{
  "dataset": "retinal OCT scans (Kermany 2017)",
  "image_size": 32,
  "method": "mae",
  "mask_ratio": 0.6,
  "encoder_norm_position": "pre",
  "encoder_activation": "gelu",
  "encoder_fused_qkv": true,
  "encoder_qk_norm": true,
  "muon_scale": "spectral",
  "momentum": 0.85,
  "orthogonalizer": "newton_schulz_5",
  "grad_clip": 5.0,
  "lr_schedule": "wsd"
}
Rows from block 5 of the encoder of a small masked image model, named by matrix and row number. Rows with one number belong to one neuron. Each number is 128 + 32 x the weight over its row's rms, rounded and kept within 0 to 255. All counts start at 0. Numbers have three digits each.
After each neuron's rows are labels from the 100 images, of 14848, where the neuron reaches its highest value: "top examples" is what is common among them. Only what is clearly more common there than usual is listed. The data: retinal OCT scans (Kermany 2017). In brackets: how many of the 100.
# fc1: MLP up (encoder.blocks.5.mlp.fc1.weight, 384x128), inputs 0-63
# fc2: MLP down (encoder.blocks.5.mlp.fc2.weight, 128x384, transposed), outputs 0-63

fc1.304:120131156117141152140179096104164128170169087165139093087160123163076087121159151132104128081100188133162142107191136120111094135084135127163093129147142104149064177118172108078107155145111161
fc2.304:099171170123129092130127123144127157136132134111073150107090092113112149122119189201166107125146051139117082121086114168117088146181120097134123183126100071111149126137121129152144128092124122
top examples: finding: diabetic macular edema (31)

fc1.50:161094114146144134150077143211087196094102153118123157145191139143134104158106160075134149149222106127124134140110173090112100152080136159168164077173168165153108083101122080135062111097113118
fc2.50:112109091116154143077137146096131101105153096092119134111153125178141129153134094172108127112079156090147128157158167114157079122144051172121089084146082095105087138223167145124146156167113163
top examples: finding: choroidal neovascularization (72)

fc1.323:101143129091116132121142098111144082148086120140170055115111141097122106151074119153154093083142133129119082113144119026114179159074147138103118108161062122137094111140120087161122115105116130
fc2.323:114085170099063088132062173092122114088103123156154102064138126130124172079139126126080170132155148149098152142102086161142140114141105094121155126105189168079143129163117119189090141154193149
top examples: finding: choroidal neovascularization (72)

fc1.93:148089157121117157101151125118086101117161149181147117150176089116073063088171143144111122072122181127159095129162117148130120157127093064123083146115103157115093139140158110131117121119141099
fc2.93:102148140088164132133107116162134173150098126068128211091098137154123151157116123132157074161144073087163135132118154123091104135203166162137126162119085104100139153125155112126154158112110133
top examples: finding: diabetic macular edema (52)

fc1.191:107128143115159127121129117124049138129104111106181164074095067108117144126150134107156186074142122108144111107122111132149048109106101154139196142140130112083109125130085133199101148173163115
fc2.191:120088130151137132123128123165154158133090153137066210160120126145103152144053144092153112119077113163149197170100112107111150094138145173128110109087107099182143117180175135066121149107139120
top examples: finding: choroidal neovascularization (77)

fc1.186:133125127126135107118180104124177108111110133102143122108151136087110125149105100110094132116123159128119080179109132124142076074213151169116131171112143104133092179159102123124144145085180148
fc2.186:143114111109121110153175166140129098143189142160111105186122103116153152106178116125127129082146130137126139210154151089118151188141170095157091151086136087117124118125085164165069187153098121
top examples: finding: choroidal neovascularization (70)

fc1.116:088100115110167130133144075090097102096178137172125087087138122134087090115168112134123085071135107132182144133204131092080171089117128108110117129151162140074058135122140113126125125118107123
fc2.116:102118154151111121091123133119144154135129172110101171118132127188155135177105182103131171173083092151119124116057137163117119170197085088108104179142100089165159110108166128114068124093130114
top examples: finding: diabetic macular edema (35)

fc1.147:120122060121083108085171093097191174132150109109154118141109121089154130090149108081132143084128099119112146095119151149125153076096131071111137137114077166137151081137099123127135168089197144
fc2.147:144093151108152083169158161117080055137123138155114112121131134126162121118159152125151119126164125116125130107179095112078148162149120106164096098238156152087184101150170157112140092194070115
top examples: finding: choroidal neovascularization (67); finding: diabetic macular edema (28)

fc1.289:229138112110163099090126133075149138054092123155123127085158103119111143162156142106052169149199136150139163213125105121124098104135117166139149186126098127162110137151131153188117101120051138
fc2.289:115133095062111123119170085129128136179143073149123157185139152125138195116154147093143104183045130158080133126151145170167131074144128156145112144126086116192153118126169185100150152134123121
top examples: finding: choroidal neovascularization (86)

fc1.313:115140117150132136156137128111106129117139074126104155055169172163186145119098157183126100134145103099145137052127109133151146140118085132057130104118101101091126095140101047106130074107079145
fc2.313:173093135125109150125157151136159136135120180099135092164111069164067108091117128087129110115101181131187118164142163156128149077089129127160141186088193129145137143129170140119111197117170123
top examples: finding: choroidal neovascularization (63)

fc1.331:079116121068178170129093115080138109122146165091164128124142080146105140124098131094104184088141151135149096094116124124147134050119096044198094166192120171174141106136168157077132130088081166
fc2.331:131150178117135155117110176127125159179094138156074135129129173086131155134147079142152119129086127123085125061113101111161101139171179167137130104106136168074148142155105098136168115116172097
top examples: finding: choroidal neovascularization (60)

fc1.190:125179134150166034185085117138068119152161124173158149155128172137162081177133141120098126120161114147124086102114085154096070159102140143103126119142154142188170120208147072186149166057140136
fc2.190:130122099126175132126113125098129114079100132107110084158168142206150156174151128087115154149103157079156167118177163146075132109116094092155116095113055149163101129068122089149129057128095184
top examples: finding: diabetic macular edema (31)

fc1.314:113169124156170132137109069084120160144143071148125149096137080142111128157172154109155159144138090093094147143115122131107085073162110151136141194143150148109081125096185177154149085099187085
fc2.314:162114169076174171063202143105104143120120078109075152170183149115139124150169118122141113115145159111158125157125162112165091106171168128118149095131162119139092142166171147129138140148098107
top examples: finding: choroidal neovascularization (81)

fc1.286:169143082155131084065136132067142064116138129135100112063080177097148102150157134131121111139153156110080083098135123151114163152157087072118135152094121135178120180110160130177119087154141149
fc2.286:149166123092143100142111149154151164153141107128119119148105200138186153086144177141105168107131147157160084121098117140124076157160111127130170093161162127092102182125085122139145158172066059
top examples: finding: choroidal neovascularization (84)

fc1.365:125112130113102186113142134091194149161145144105193099138147096123109171096172165113156170167094172076136125134128087133054097138161126103166128161144181105102120160112099116117080164136139149
fc2.365:168124120117122066119118075183179140106097110158124083115111122124151181102119091123119122129096066167125142099172107123096149181152114127077121152088164124134167114143126124133064094123113156
top examples: finding: choroidal neovascularization (91)

fc1.2:120125131169165197133095206147062182111181107108122104088115113055155122113121153089147127146143131189126114120093105165129127080115165127106115116095150112106086200137052099127085127120090121
fc2.2:152132172069190152135092179134079109160100142136165109191151184091103082109105109110129098115160117099114131196116150103142146134116137134093084174115096123156103180079086133166077135127111140
top examples: finding: choroidal neovascularization (69)

fc1.278:159107150101170148160057108088133150097094116156118143147170162125107098088106085079117141152158172152074151086139105181163089114121148126138159146148126073099072153111179144123067154136150135
fc2.278:113138143105135236115179142090165141179112064083140091123104092158184146123182090155158139119128137143160094132161138118124120138136105181120112120134140171123128119156127144138173116126113090
top examples: finding: choroidal neovascularization (66)

fc1.89:086117120118122180131168187160113079109191185132173119094141140088131140147136171107088168106160130056154149073095172099151112084110106128152138089114150087096191110145181060073070083122150122
fc2.89:112133092174190191174115112156138129121127082106149135144093150141146087123164150116156082075135131169109078116163132082160152136077130105109088136128026122142145177157173123148141124167120116
top examples: finding: choroidal neovascularization (80)

fc1.41:115146105089177114113152090117133076155073101142151169106112143126133169172152095178149122096093141128083136117181176135177178132064129185101133201061074123120082137149143155148109117114123146
fc2.41:108082133110155170142137147133106087108108135188113129119175076097154151097116128135070116143178158175176089138139087132147151134125131148161140079129130092112113144212140082142113120133117145
top examples: finding: choroidal neovascularization (88)

fc1.274:118138134109099142146183107130122128151112099153122105108103147079159134063109162098107086107106180069150160106182104090165085119085093100139168124108110128065092113144161125120144118109083121
fc2.274:136116122137171157147122187126159171137110171106135101178122104157116114101069106134145158129106136125136090130060119137094156127183136129140087140159212134143140193102074124179136145183186151
top examples: finding: diabetic macular edema (32)

fc1.94:081094139086155149094086108177149126104114162123151160125137125080127145133056111124195153137094093148132080155119143072128190184138136193081101139198171105090102087121109113140100144086171171
fc2.94:103129120148041125154145100070166123096141131138168122119130196135067210127145096096095106090112161120142136221113093120179100099105169091107119107081120072143157121181112115090160147144108116
top examples: finding: choroidal neovascularization (74)

fc1.310:126125176140165091073083159131146199189137148088166108100118110110102095073141106097130148105114146151093162120068130136145124158100151122122158135125168149173075098076103124142135180120143172
fc2.310:140098093112175149161123155160111128108120088142116113154101104165122174121126112116178121182107120121137137157176111124119164134076147175121158108158133193131136104108074109103141126096120170
top examples: finding: diabetic macular edema (54)

fc1.92:107113111120066182154117113118118156104092100137170115118150143142194153135127115151127132175115141089195169123062126099124156068119124160053134110102097126107090078112130125162156084148079170
fc2.92:184135113163099130158135115139131063114142092140137151055153130133152119139066126118127093163124129107131087128111184128109137096130104142142112126063136104089095162154211082144169117120074109
top examples: finding: choroidal neovascularization (61)

fc1.175:088084091183156187125119127185086111105174151127125143185132134126069167102209140089133088165125163134121153168144095164079101128126092129105163122110148086096138112133174157146121114118164130
fc2.175:108104120114131093095147109089180178158077113179165130056155125146164131059101182154117114114134092186142111175153103140138155121074111113149130109111112116127150178083180111179151141152118122
top examples: finding: choroidal neovascularization (62)

fc1.140:123090092107151181157103115129082148177129102128131140136142092125147105119128176133127088170106097135192139169080151156164124097165127184155095172167068071141136111083069190097125092104116127
fc2.140:091118151100124097133083104059141069072131158104073130140113181137127137144115097169108079109163144105116079075144122135109102100157119101150113091149109097119061154188184116173150196122121144
top examples: finding: normal (81)

fc1.280:100157175142150128123100196089134191180180128070119124141147156133077161112124117131130106129139164110159084102084114047138124149153131130136167140143076116117157146127125150151138195152139116
fc2.280:159147121134146102097153125154107120070071091151121149096079136148142078167067172148092110059171090117111106150158194167148163138102071103104147099144151101163083098122128162077122058094129106
top examples: finding: diabetic macular edema (45)

fc1.204:121096167132163134106213110143146099089155100167162135072076114093144162136153119109125114129127124171085184150138181058109106159119194063140020094164119131142119131149128147090078125135159132
fc2.204:084116141110106157082115086190187173046095113158083169110126157115098230094101146134137149155103100159104096119149130159170063072106155166177163089186129145143137128147085147116140140108194140
top examples: finding: diabetic macular edema (31)

fc1.306:114121061124109157111149139169129175151176122122154135162117122097124123094156145111176123140081149110140117117093212151120138113155158163093117116081194139123108096103186140122130110155154135
fc2.306:141045079059146079097147170092150117097127115113062054161158143166107158127164095120138128119130089092115146167130130124072098112134151123135136188134113113078112184175161146179126083087138130
top examples: finding: choroidal neovascularization (73)

fc1.108:102085075156114165141105164113145183137180136117132113102145127093135134144163180115117132146110152094174079152175185221111125114140152129079106147133089114151109113076133126104114183156101191
fc2.108:124155120163117115194095078164098175153096106098116148127152141168093167163115150102084145187109096141138145057105172142127133173189106118075166166083138067147109104153064083104111115104119125
top examples: finding: choroidal neovascularization (59)

fc1.15:092177120133097072147147143085108132125149112176139203126175146101139124113141150109130143107167091137173041138086127078139182169098147147177111146123163105159132160120167119147101157135162132
fc2.15:150106116083107122094113143166198124170107165089066123167089133141105125140123107174116130153114146123103169132171134172074078134176093147173103197111142108160177094164171155090151128105117140
top examples: finding: choroidal neovascularization (85)

fc1.273:127052140134181120120135158099143108063101124114164144155087129098083140082083158109151184135156163077106136149141122136108059067152148143128106151159102135170092104140081101123111157142171130
fc2.273:132126154151062160098144150185115137118129072190095135187135107105136149138150084105180136181111137165108163101155123171095143164077158191147157175148153124119113128148194141129090167074116185
top examples: finding: diabetic macular edema (33)

fc1.170:165168157128112146088163147137074167154136116101162154114132149082149063125141126087096169147126130139098129102115107144136133143106141131073122099102168102084044174113107095111069071070101136
fc2.170:080130110098120165127117055116127093126114153141141152147114144127142124130143138161074066083114123104179105134175188157068096132137122075162129148104126148164146146142163152147184178182193136
top examples: finding: choroidal neovascularization (63)

fc1.24:108183084152065104146117198098113132082142179195107126091118125143160127137108095084136172087093113090101165112065074147139130112164166158177104111191105179091070085139148154135173188170109140
fc2.24:108076103085187172107120161138080143143048122085168110145143090158154111127088162140113180157129104165139191118156114100106145119142077144111153098134138100099135138133087118141140130137112180
top examples: finding: normal (82)

fc1.185:142109180142130139175091103078153133135128174162119128105112135153096138131117167162141149154139205121074128227151085101129108163196152137118157206112139183101160091118107179160141180129167126
fc2.185:130166127163103147133150139164082123136102034090135141137089121113153159161161112117099132114146123120151116090130145109083119122071120097079161148109110079173083136094138184116107113113044112
top examples: finding: diabetic macular edema (41)

fc1.244:114142120112145077108167149106144147131142086162117046134148094164144172119111161212115149090142095097159159108134138150054170155088130141099108155136086125134092207116154111150147150098102173
fc2.244:144118138161123169183117092144098113139113080111122066098092165175147037137093142157111131116124174086085114138153092133163138118133195163131116047188110133121161172123089124138152107161108151
top examples: finding: normal (78)

fc1.120:162096079071190152158126092080065155114137137190111176157126134148119038073162157126127183162127092137118152211117130104151082133143105171164105163150142147089126115123158140132089117197116161
fc2.120:103131153125125133143106130109133080099151115122103092163179070185154185127087114097082117171132158173140120089136097110178125106141146129156143112090146124115117101137117133131108156098105152
top examples: finding: choroidal neovascularization (90)