config.yaml
encoder_positions: "sincos"
decoder_width: 192
residual_init: "none"
batch_size: 512
Rows from block 0 of the decoder of a small masked image model, named by matrix and row number. Rows with one number belong to one neuron. Each number is 128 + 32 x the weight over its row's rms, rounded and kept within 0 to 255. All counts start at 0. Numbers have three digits each.
After each neuron's rows are labels from the 100 images, of 14848, where the neuron reaches its highest value: "top examples" is what is common among them; "patch colour" is the nearest of a few named colours to the mean colour under the peak. Only what is clearly more common there than usual is listed. The data: retinal OCT scans (Kermany 2017). In brackets: how many of the 100, against the usual share in percent.
# fc1: MLP up (decoder.0.mlp.fc1.weight, 576x192), inputs 96-191
# fc2: MLP down (decoder.0.mlp.fc2.weight, 192x576, transposed), outputs 96-191

fc1.526:092150163165140140143157096096180093094148118136097162154156161127126102108102138167094187153108169155171119182120177113152101212139123117134127035050111079123164137107100086124140142058116137092062154117173151147083061143133169077112117086127040121102138124084144157120128162153121137171
fc2.526:117155181175178148145102208088107169143096127112106132157111116118115148207163150133103093065116132114110103119161131156148130095134139132089163074105093136103135120091180133139175117129115134129136105113137095153150136118104091131087128176078131173130134149135100122127158146060121099055
top examples: finding: choroidal neovascularization (69 vs 29.3); finding: diabetic macular edema (28 vs 11.7)
patch colour: grey (61 vs 24.9)

fc1.216:144092119128116134114082150150132152144124152122105145189105107128104127129136106073176140183165154068168127095132151184141078158138132084147161083139128149144137131122080173098095140090123151139100136150175088083085123134141112135129121102055130108093110107167133112158146128114126131108
fc2.216:146126086130117131124114204112118076157147114145086117130122130173188158108117174096151158165111069132147076183122027205136053097196167124142100103091168129150090124129125156163133126170125113054074183128193108107101120097106075203138148042090131100135124173153071136078177071122109078136
top examples: finding: choroidal neovascularization (61 vs 29.3)
patch colour: grey (100 vs 24.9)

fc1.334:255162106090096101069089133154121108138120148149141164109151141112124149080135126172144140098111138173108068181109145125117166136112107114116169243255208182179137157126105149139187130156174140121124113119186100104116087106094105092160158140130130138106148114116161126134122095135116141154
fc2.334:230131105030076072107121069132120146105114142115096123170144139165114151126134131105093169141140140105182155098131150108107116125115133155168111164255217224137145142141111088073083110118079067098163131077081127141114138145145110160138070140164145086127141128161100130150132137131149111109
top examples: finding: choroidal neovascularization (59 vs 29.3); finding: diabetic macular edema (29 vs 11.7)
patch colour: grey (74 vs 24.9)

fc1.451:120133109084144117103203146090153083148154102089128135195073149082147150160100154148132152093133088156126108092122111124153081140101147141146103097146129178134132110101112100091077120121056140162127132143098197146090138084139108142138083169129046138137168136142108101132072129038148165132
fc2.451:130117080135096105173062142108087145136056086135097052104137077127131163127153141099107178141129065098166229131151135145137109171123073132140140128116101120122118161116166120168087131131145135103130161139094136080154202143156084033098128151109099153148070142152166082120147143138107120115
top examples: finding: diabetic macular edema (31 vs 11.7)
patch colour: grey (83 vs 24.9)

fc1.459:128149114130236145140107162119121142143123149192114145053154125131183174107126177094098129131132135141160136082116143131144106115196105193152076140134107149122132105179116107115078141147119168121137114076135085170099225072114164132079108129095112123136087117133075212135136121121111145120
fc2.459:109162141158082141118172098170162102136160130096099098160097129116118110144118083164144070154120184117124140115145148122176077157085111081078153146117133080128130163068124132097122168141130099113134115201131173105158121196124113123137143149174159197126113117129115092125154123110104154104
top examples: finding: diabetic macular edema (34 vs 11.7)
patch colour: grey (88 vs 24.9)

fc1.126:133143103124190105113104134120199154074112161121156139185161144105147097153071158111120142153071060126168138151110128170141117093163133080121184131129171160103093109184136141095128150075091129055074077154139125141093119097157092103096092109049120205125128158126147098098132129167123127128
fc2.126:133135074118152107090145110085118126152116142103156143059144165104097158139144139154107130136149124106118121092127130156106147111144132111089151102166124192130109095104139129087063156077139153089172113162140113140138127119145111140117092135127131225093110131108097160130128171163234105188
top examples: finding: diabetic macular edema (40 vs 11.7)
patch colour: grey (57 vs 24.9)

fc1.570:115069125156083139086117163123137097148118104156121148145112097221144114205093130136104172137150175125147151082162135134165171158097129125084125091109124162108172112128055083092087135162160162117092128163087156189131111141157128083189062118135118172206128103123148118085094090177142082065
fc2.570:100161109089136077167174145084166104097168082126114097078131130184137155187092106152103105067161067096163094171137104107096100145157141137116127160101154087140174158143134177121202119057096125077131149092112177090136091125079128158107145142124144081092131141129156146198167155117113101145
top examples: finding: choroidal neovascularization (61 vs 29.3); finding: diabetic macular edema (31 vs 11.7)
patch colour: grey (59 vs 24.9)

fc1.513:107157125073065128084093149095077088120170122186120168045075129127157090155150111130170132132175134140151096155125100111161105159113154099133138112107107140086153150050115083133127071139158101160114137147136144079189137079152094063168157118141129130107077141157121153187099121162121113138
fc2.513:165123132151115076129052142169063113133087102167093106109099140118114087101143095134147118149064143146156162112205076134149156144174155072080152196110108102133101101141129123150157158153113076080146122102129071082127142134113146139154097073087098171092113149129120160156065085175110150079
top examples: finding: diabetic macular edema (45 vs 11.7)
patch colour: white (34 vs 2.3)

fc1.489:136151100143107151168076109110226135151066149133098182169145122119075090138125178147141119146118087097147163119080131150210088067147102142086142136090150170143111122137107079130100062093084121088158112161099109090095163149101160130068048086167137165124071149099099126096110161116204148094
fc2.489:102166105152108077122122080123131143186080165145172154119135118117163075085168142100185087113107047173099127109076135090143093086072125110174158147137156114114115090120146103074127105134109132159136062149143087127100182134098141109110108138080180126174157135135159063142133159120090187119
top examples: finding: diabetic macular edema (30 vs 11.7)
patch colour: white (61 vs 2.3)

fc1.207:019037061061046113118111062135136084097094114125111178124100126105130122084192110154149136125103093180125108143137151138104135120089153164126114216157057108104144084087099098150184133139141163063204094187111131151118122149152121074116130132109118096108148149142125124152117130094084138121
fc2.207:043000039112123117152103162135123162135141124157111083162152086139123095110109184114141101142186136091154137098117135156158092181147204099105094219128174091125072124172142158076106139082143124185120156089111147147114141112076098165104123158141151118105145087147166130088113128175182115172
top examples: finding: choroidal neovascularization (60 vs 29.3); finding: diabetic macular edema (32 vs 11.7)
patch colour: grey (57 vs 24.9)

fc1.2:124073112107174083153109034141093090107150107139155109168105102120191090121099140134142159160079104072162100134098163146155101207104134131091139156150141167079178143139073087113091178072095118145153103112102161093112126125125106132046141158137115116136078094105133131158124134054096117122
fc2.2:149132092102114097172075081129093149115102149093161099056118143097115130167133126108140131125118119117112095161113123135153119186134114113083108145132117081180102173154170105143115159095134123125112166128102116152162191066187130073159096137088098115128108134136186130083115101174137122115
top examples: finding: diabetic macular edema (52 vs 11.7)
patch colour: grey (74 vs 24.9)

fc1.295:082075151146108112139145118110099108086067141138055129170125123184095145145115159123169129167106129104069117153140121093099088170112150068175140148089104175208149115139132174133104093114178132133158124195082127110084147177112087158125103179154149137153084125097086060173104100118131103147
fc2.295:125130149190149066108166137160098119153192120100151150161117148135090115125119143121156141195134102118195084105163166104150180086149096206107170139065192150106165128137131048132078121176103141110150105106195152147114068105095140074155159081148127104071146097151148124083130116125110132096
top examples: finding: diabetic macular edema (46 vs 11.7)
patch colour: grey (87 vs 24.9)

fc1.546:116136121094091150114137112116126130129133139114154110121087092109155129137072026182138116165120154152142143099086092120110090138112149120096177152114126167145107117122128071110127192085125146120123121160098108133130156129111061117008137147079125138203096087100111134136164108095116157149
fc2.546:139145133117139082161127087159120150141186117124167155040129156133077104161071085154087205140106172104118083085086157124089144140115152099093122154165090132167087179149155105087107164060119113143181100099158169140149168147141071113105126145113127185142105121148126151159158118150128163139
top examples: finding: diabetic macular edema (49 vs 11.7)
patch colour: grey (70 vs 24.9)

fc1.241:095135118097198197111157130146158084094145125151118074088149130125131142135124099106091116119143092105094117130128090107193158131136106123150120114125192180111081180128088053184072080127113147158072151141075093127125165136151080081146136108155056185156163115165069111141133142135136185140
fc2.241:147120086135133058159123142138091137172143126095146099146191154089115134143134151134106180141096093161129157109174087158093070138111154166106132067147080139120147112149157160131134151158136139120164120142152192092081102177145129159111142114154149150088078079119177112168157126085179125140
top examples: finding: diabetic macular edema (42 vs 11.7)
patch colour: grey (83 vs 24.9)

fc1.388:154134096123094119101118165134130119133128159091132173102160089148134137165060100119143158108185196169117163148104118139144113110173121081210076105064123136129110107093045055235105154101119069180086156112174120124181096167128114178160143117107066095122157170147091136152111101148120143096
fc2.388:123122130097126158136167086128155107094084136092136168145103136113186119077090118137132125125158110180126153115214147141169148166089148127104164139119095144076131153133151077128124144123084155083114132160109082168102123092167168173118122125076124158146074160103110132131043088154141158092
top examples: finding: diabetic macular edema (36 vs 11.7)
patch colour: grey (93 vs 24.9)

fc1.135:091134128110122113115076165163195168079090153104101118118123142119127126162180171126132118183169126101135097105166181157164129113117120143166132081112189139103090105176147132098139071105121107106136104132091094119138112118178123174121119051091129058188157120152099111113100109138138155141
fc2.135:197108132155108111155141156155087021163090106087066124089144112094131165147158147128167131133143145128092073125116132154148129144180147095132159153074102147142073154077087157109125169138069101096085173103175165116115125152070141112166170111109192110154090152087118147125040105086135118067
top examples: finding: choroidal neovascularization (65 vs 29.3)
patch colour: grey (100 vs 24.9)

fc1.293:116120127138141105151157103104132104103110148154138174131109113112166156103124154133143156081142119118120140188148157200155148125118199097150181158107181119118135129114123160115110091068176108181109082205138147128156121150113071106185100117130101177113157138151084120113096104129097134124
fc2.293:113132101101137184084071085153081136087177116135098090155171138147129161135132094091084141151083117088126159129189081124118061133108108151080150102075140135111152132158135115141063110142107136117128166085085154114101186152150124137097147129116112101098059107190161149135130134101137102140
top examples: finding: diabetic macular edema (63 vs 11.7)
patch colour: grey (93 vs 24.9)

fc1.507:147178125114086143100150226157159092090108089101139152147127062125177084148184105108128131140187143122099126118122134181138101143118112105150093124095152137082157138117057091171112144118096102114067180136163139131147168097131151131160059095069076108165148089120073143117072181128049125167
fc2.507:142106102133137089142084104143107082127107159123113163154121148127132117066151108108129093147190156165112187146126126126146092200118213156116151101123150126096135148120082092172152117094111124065118061154115142094109080094102165158144127099089119109128063104098182159169075146076138137070
top examples: finding: diabetic macular edema (31 vs 11.7)
patch colour: grey (97 vs 24.9)

fc1.129:130079113130129080149095120125136095094090195127130160122126115145134155120115077114084117171145134122174119072173166163146140199135048150120071156106125132175121151102136110109105096084110139168162089134107103157067123129102164108054126124165163128131140105108138105137170092109128164087
fc2.129:081173151113099116095125152174163181154100111133173151154127121100100082130084171145133106150089145173151063160059151145107115056111155134158169137166145116091152115141160085128121228123038122116124119163203103125204126176062170168119173120074121161144147087150094139177130130126123152104
top examples: finding: diabetic macular edema (38 vs 11.7)
patch colour: grey (99 vs 24.9)

fc1.282:157138100069108118155124156160076103083114104220130117121093095128087046150135069083089095117107164103117099071155155131134117125148162103093080086140114107119163124150081138114106128133115083125135188102150126139142077105123131126141098137118107154127133157202118128147060113120127158126
fc2.282:137119076117129120103080116120024145153163141106100072080117135153081128082153156078121161117057194130103126160155160157168162130136180118094141097112102101128167106133140084144139070164141143158147159158044087115137132187063118172145133164129065108149137110148077120197072134173167155099
top examples: finding: choroidal neovascularization (85 vs 29.3)
patch colour: grey (78 vs 24.9)

fc1.109:140116117086077157067112106180158141113161070148119217180152140155131136154071090137129075172140131106131199154147141168147120112155125088094102150115074139209135132144113168139073117112127122101125164091082059106162121122162142146120175137161149109165072128119140153141150110118146159106
fc2.109:150146131093130155155102139163152089101139179112179131146118131184102159137107194155077097121123110136129194138098117140138072116129192104144150124142129143127158156091101064150139091109178100150186091130154136099121144097144134157148141112082027151145122101127092122088121150169105098116
top examples: finding: choroidal neovascularization (66 vs 29.3)
patch colour: grey (54 vs 24.9)

fc1.187:140138135079161088106065117132095142154114104146166166112165117147123167167147062069134097102106125179135091123121127135084139092146117182106118117135111097090145108185144185084105106191120133133115136110179103151097118170108140139149182176120181166184106090125136146123108187114099184115
fc2.187:113176119180082193149144103130113100115142150125101101120085144088126096114177198174175201116156123141130165115091107080167079150142086111150137146126141141143121101139144093133093163090140099132151091167131134134103190061117108093101098080067039117129101145109093126187113072102172068144
top examples: finding: choroidal neovascularization (64 vs 29.3)
patch colour: grey (90 vs 24.9)

fc1.473:112090155137073123161088143167130135114058122100072148185084128166144165069124169086149087160178132063169076123152119092153128121117078164131115094162175126113121086163188118146124093117161145096100089103141090119131128150124115162162115056133150095163160134192108091115104100136107110137
fc2.473:173167088155200125166108117119070116138175092116115167111129102098153067151118128129111170127113135114125094150155180181175147191142121118113161146183066117111130148110120090079141135121151117140121121130135148151131153131107122067168191160134107097097101188125111153078148121095126133084
top examples: finding: diabetic macular edema (33 vs 11.7)
patch colour: grey (85 vs 24.9)

fc1.85:117153131052121137075092107145052108130127159139098114140085098173173072155144113052130118106159179143163050138147056163164097093117171162093169120090136063134153158114117121110074164125138104134097127110111135125142147077139053148105145146105133084151099205165151062164131105118120125163
fc2.85:150136092121116144131081145154126091107086126111110109118114109129163097131106120114120036115123165149149109080070127163138160147123156145141145134118130059102178177094136132117124161119198118126126081100125088085079131150159172134160168131124115107105121135037117045088061114134092115114
top examples: finding: choroidal neovascularization (65 vs 29.3); finding: diabetic macular edema (32 vs 11.7)
patch colour: grey (90 vs 24.9)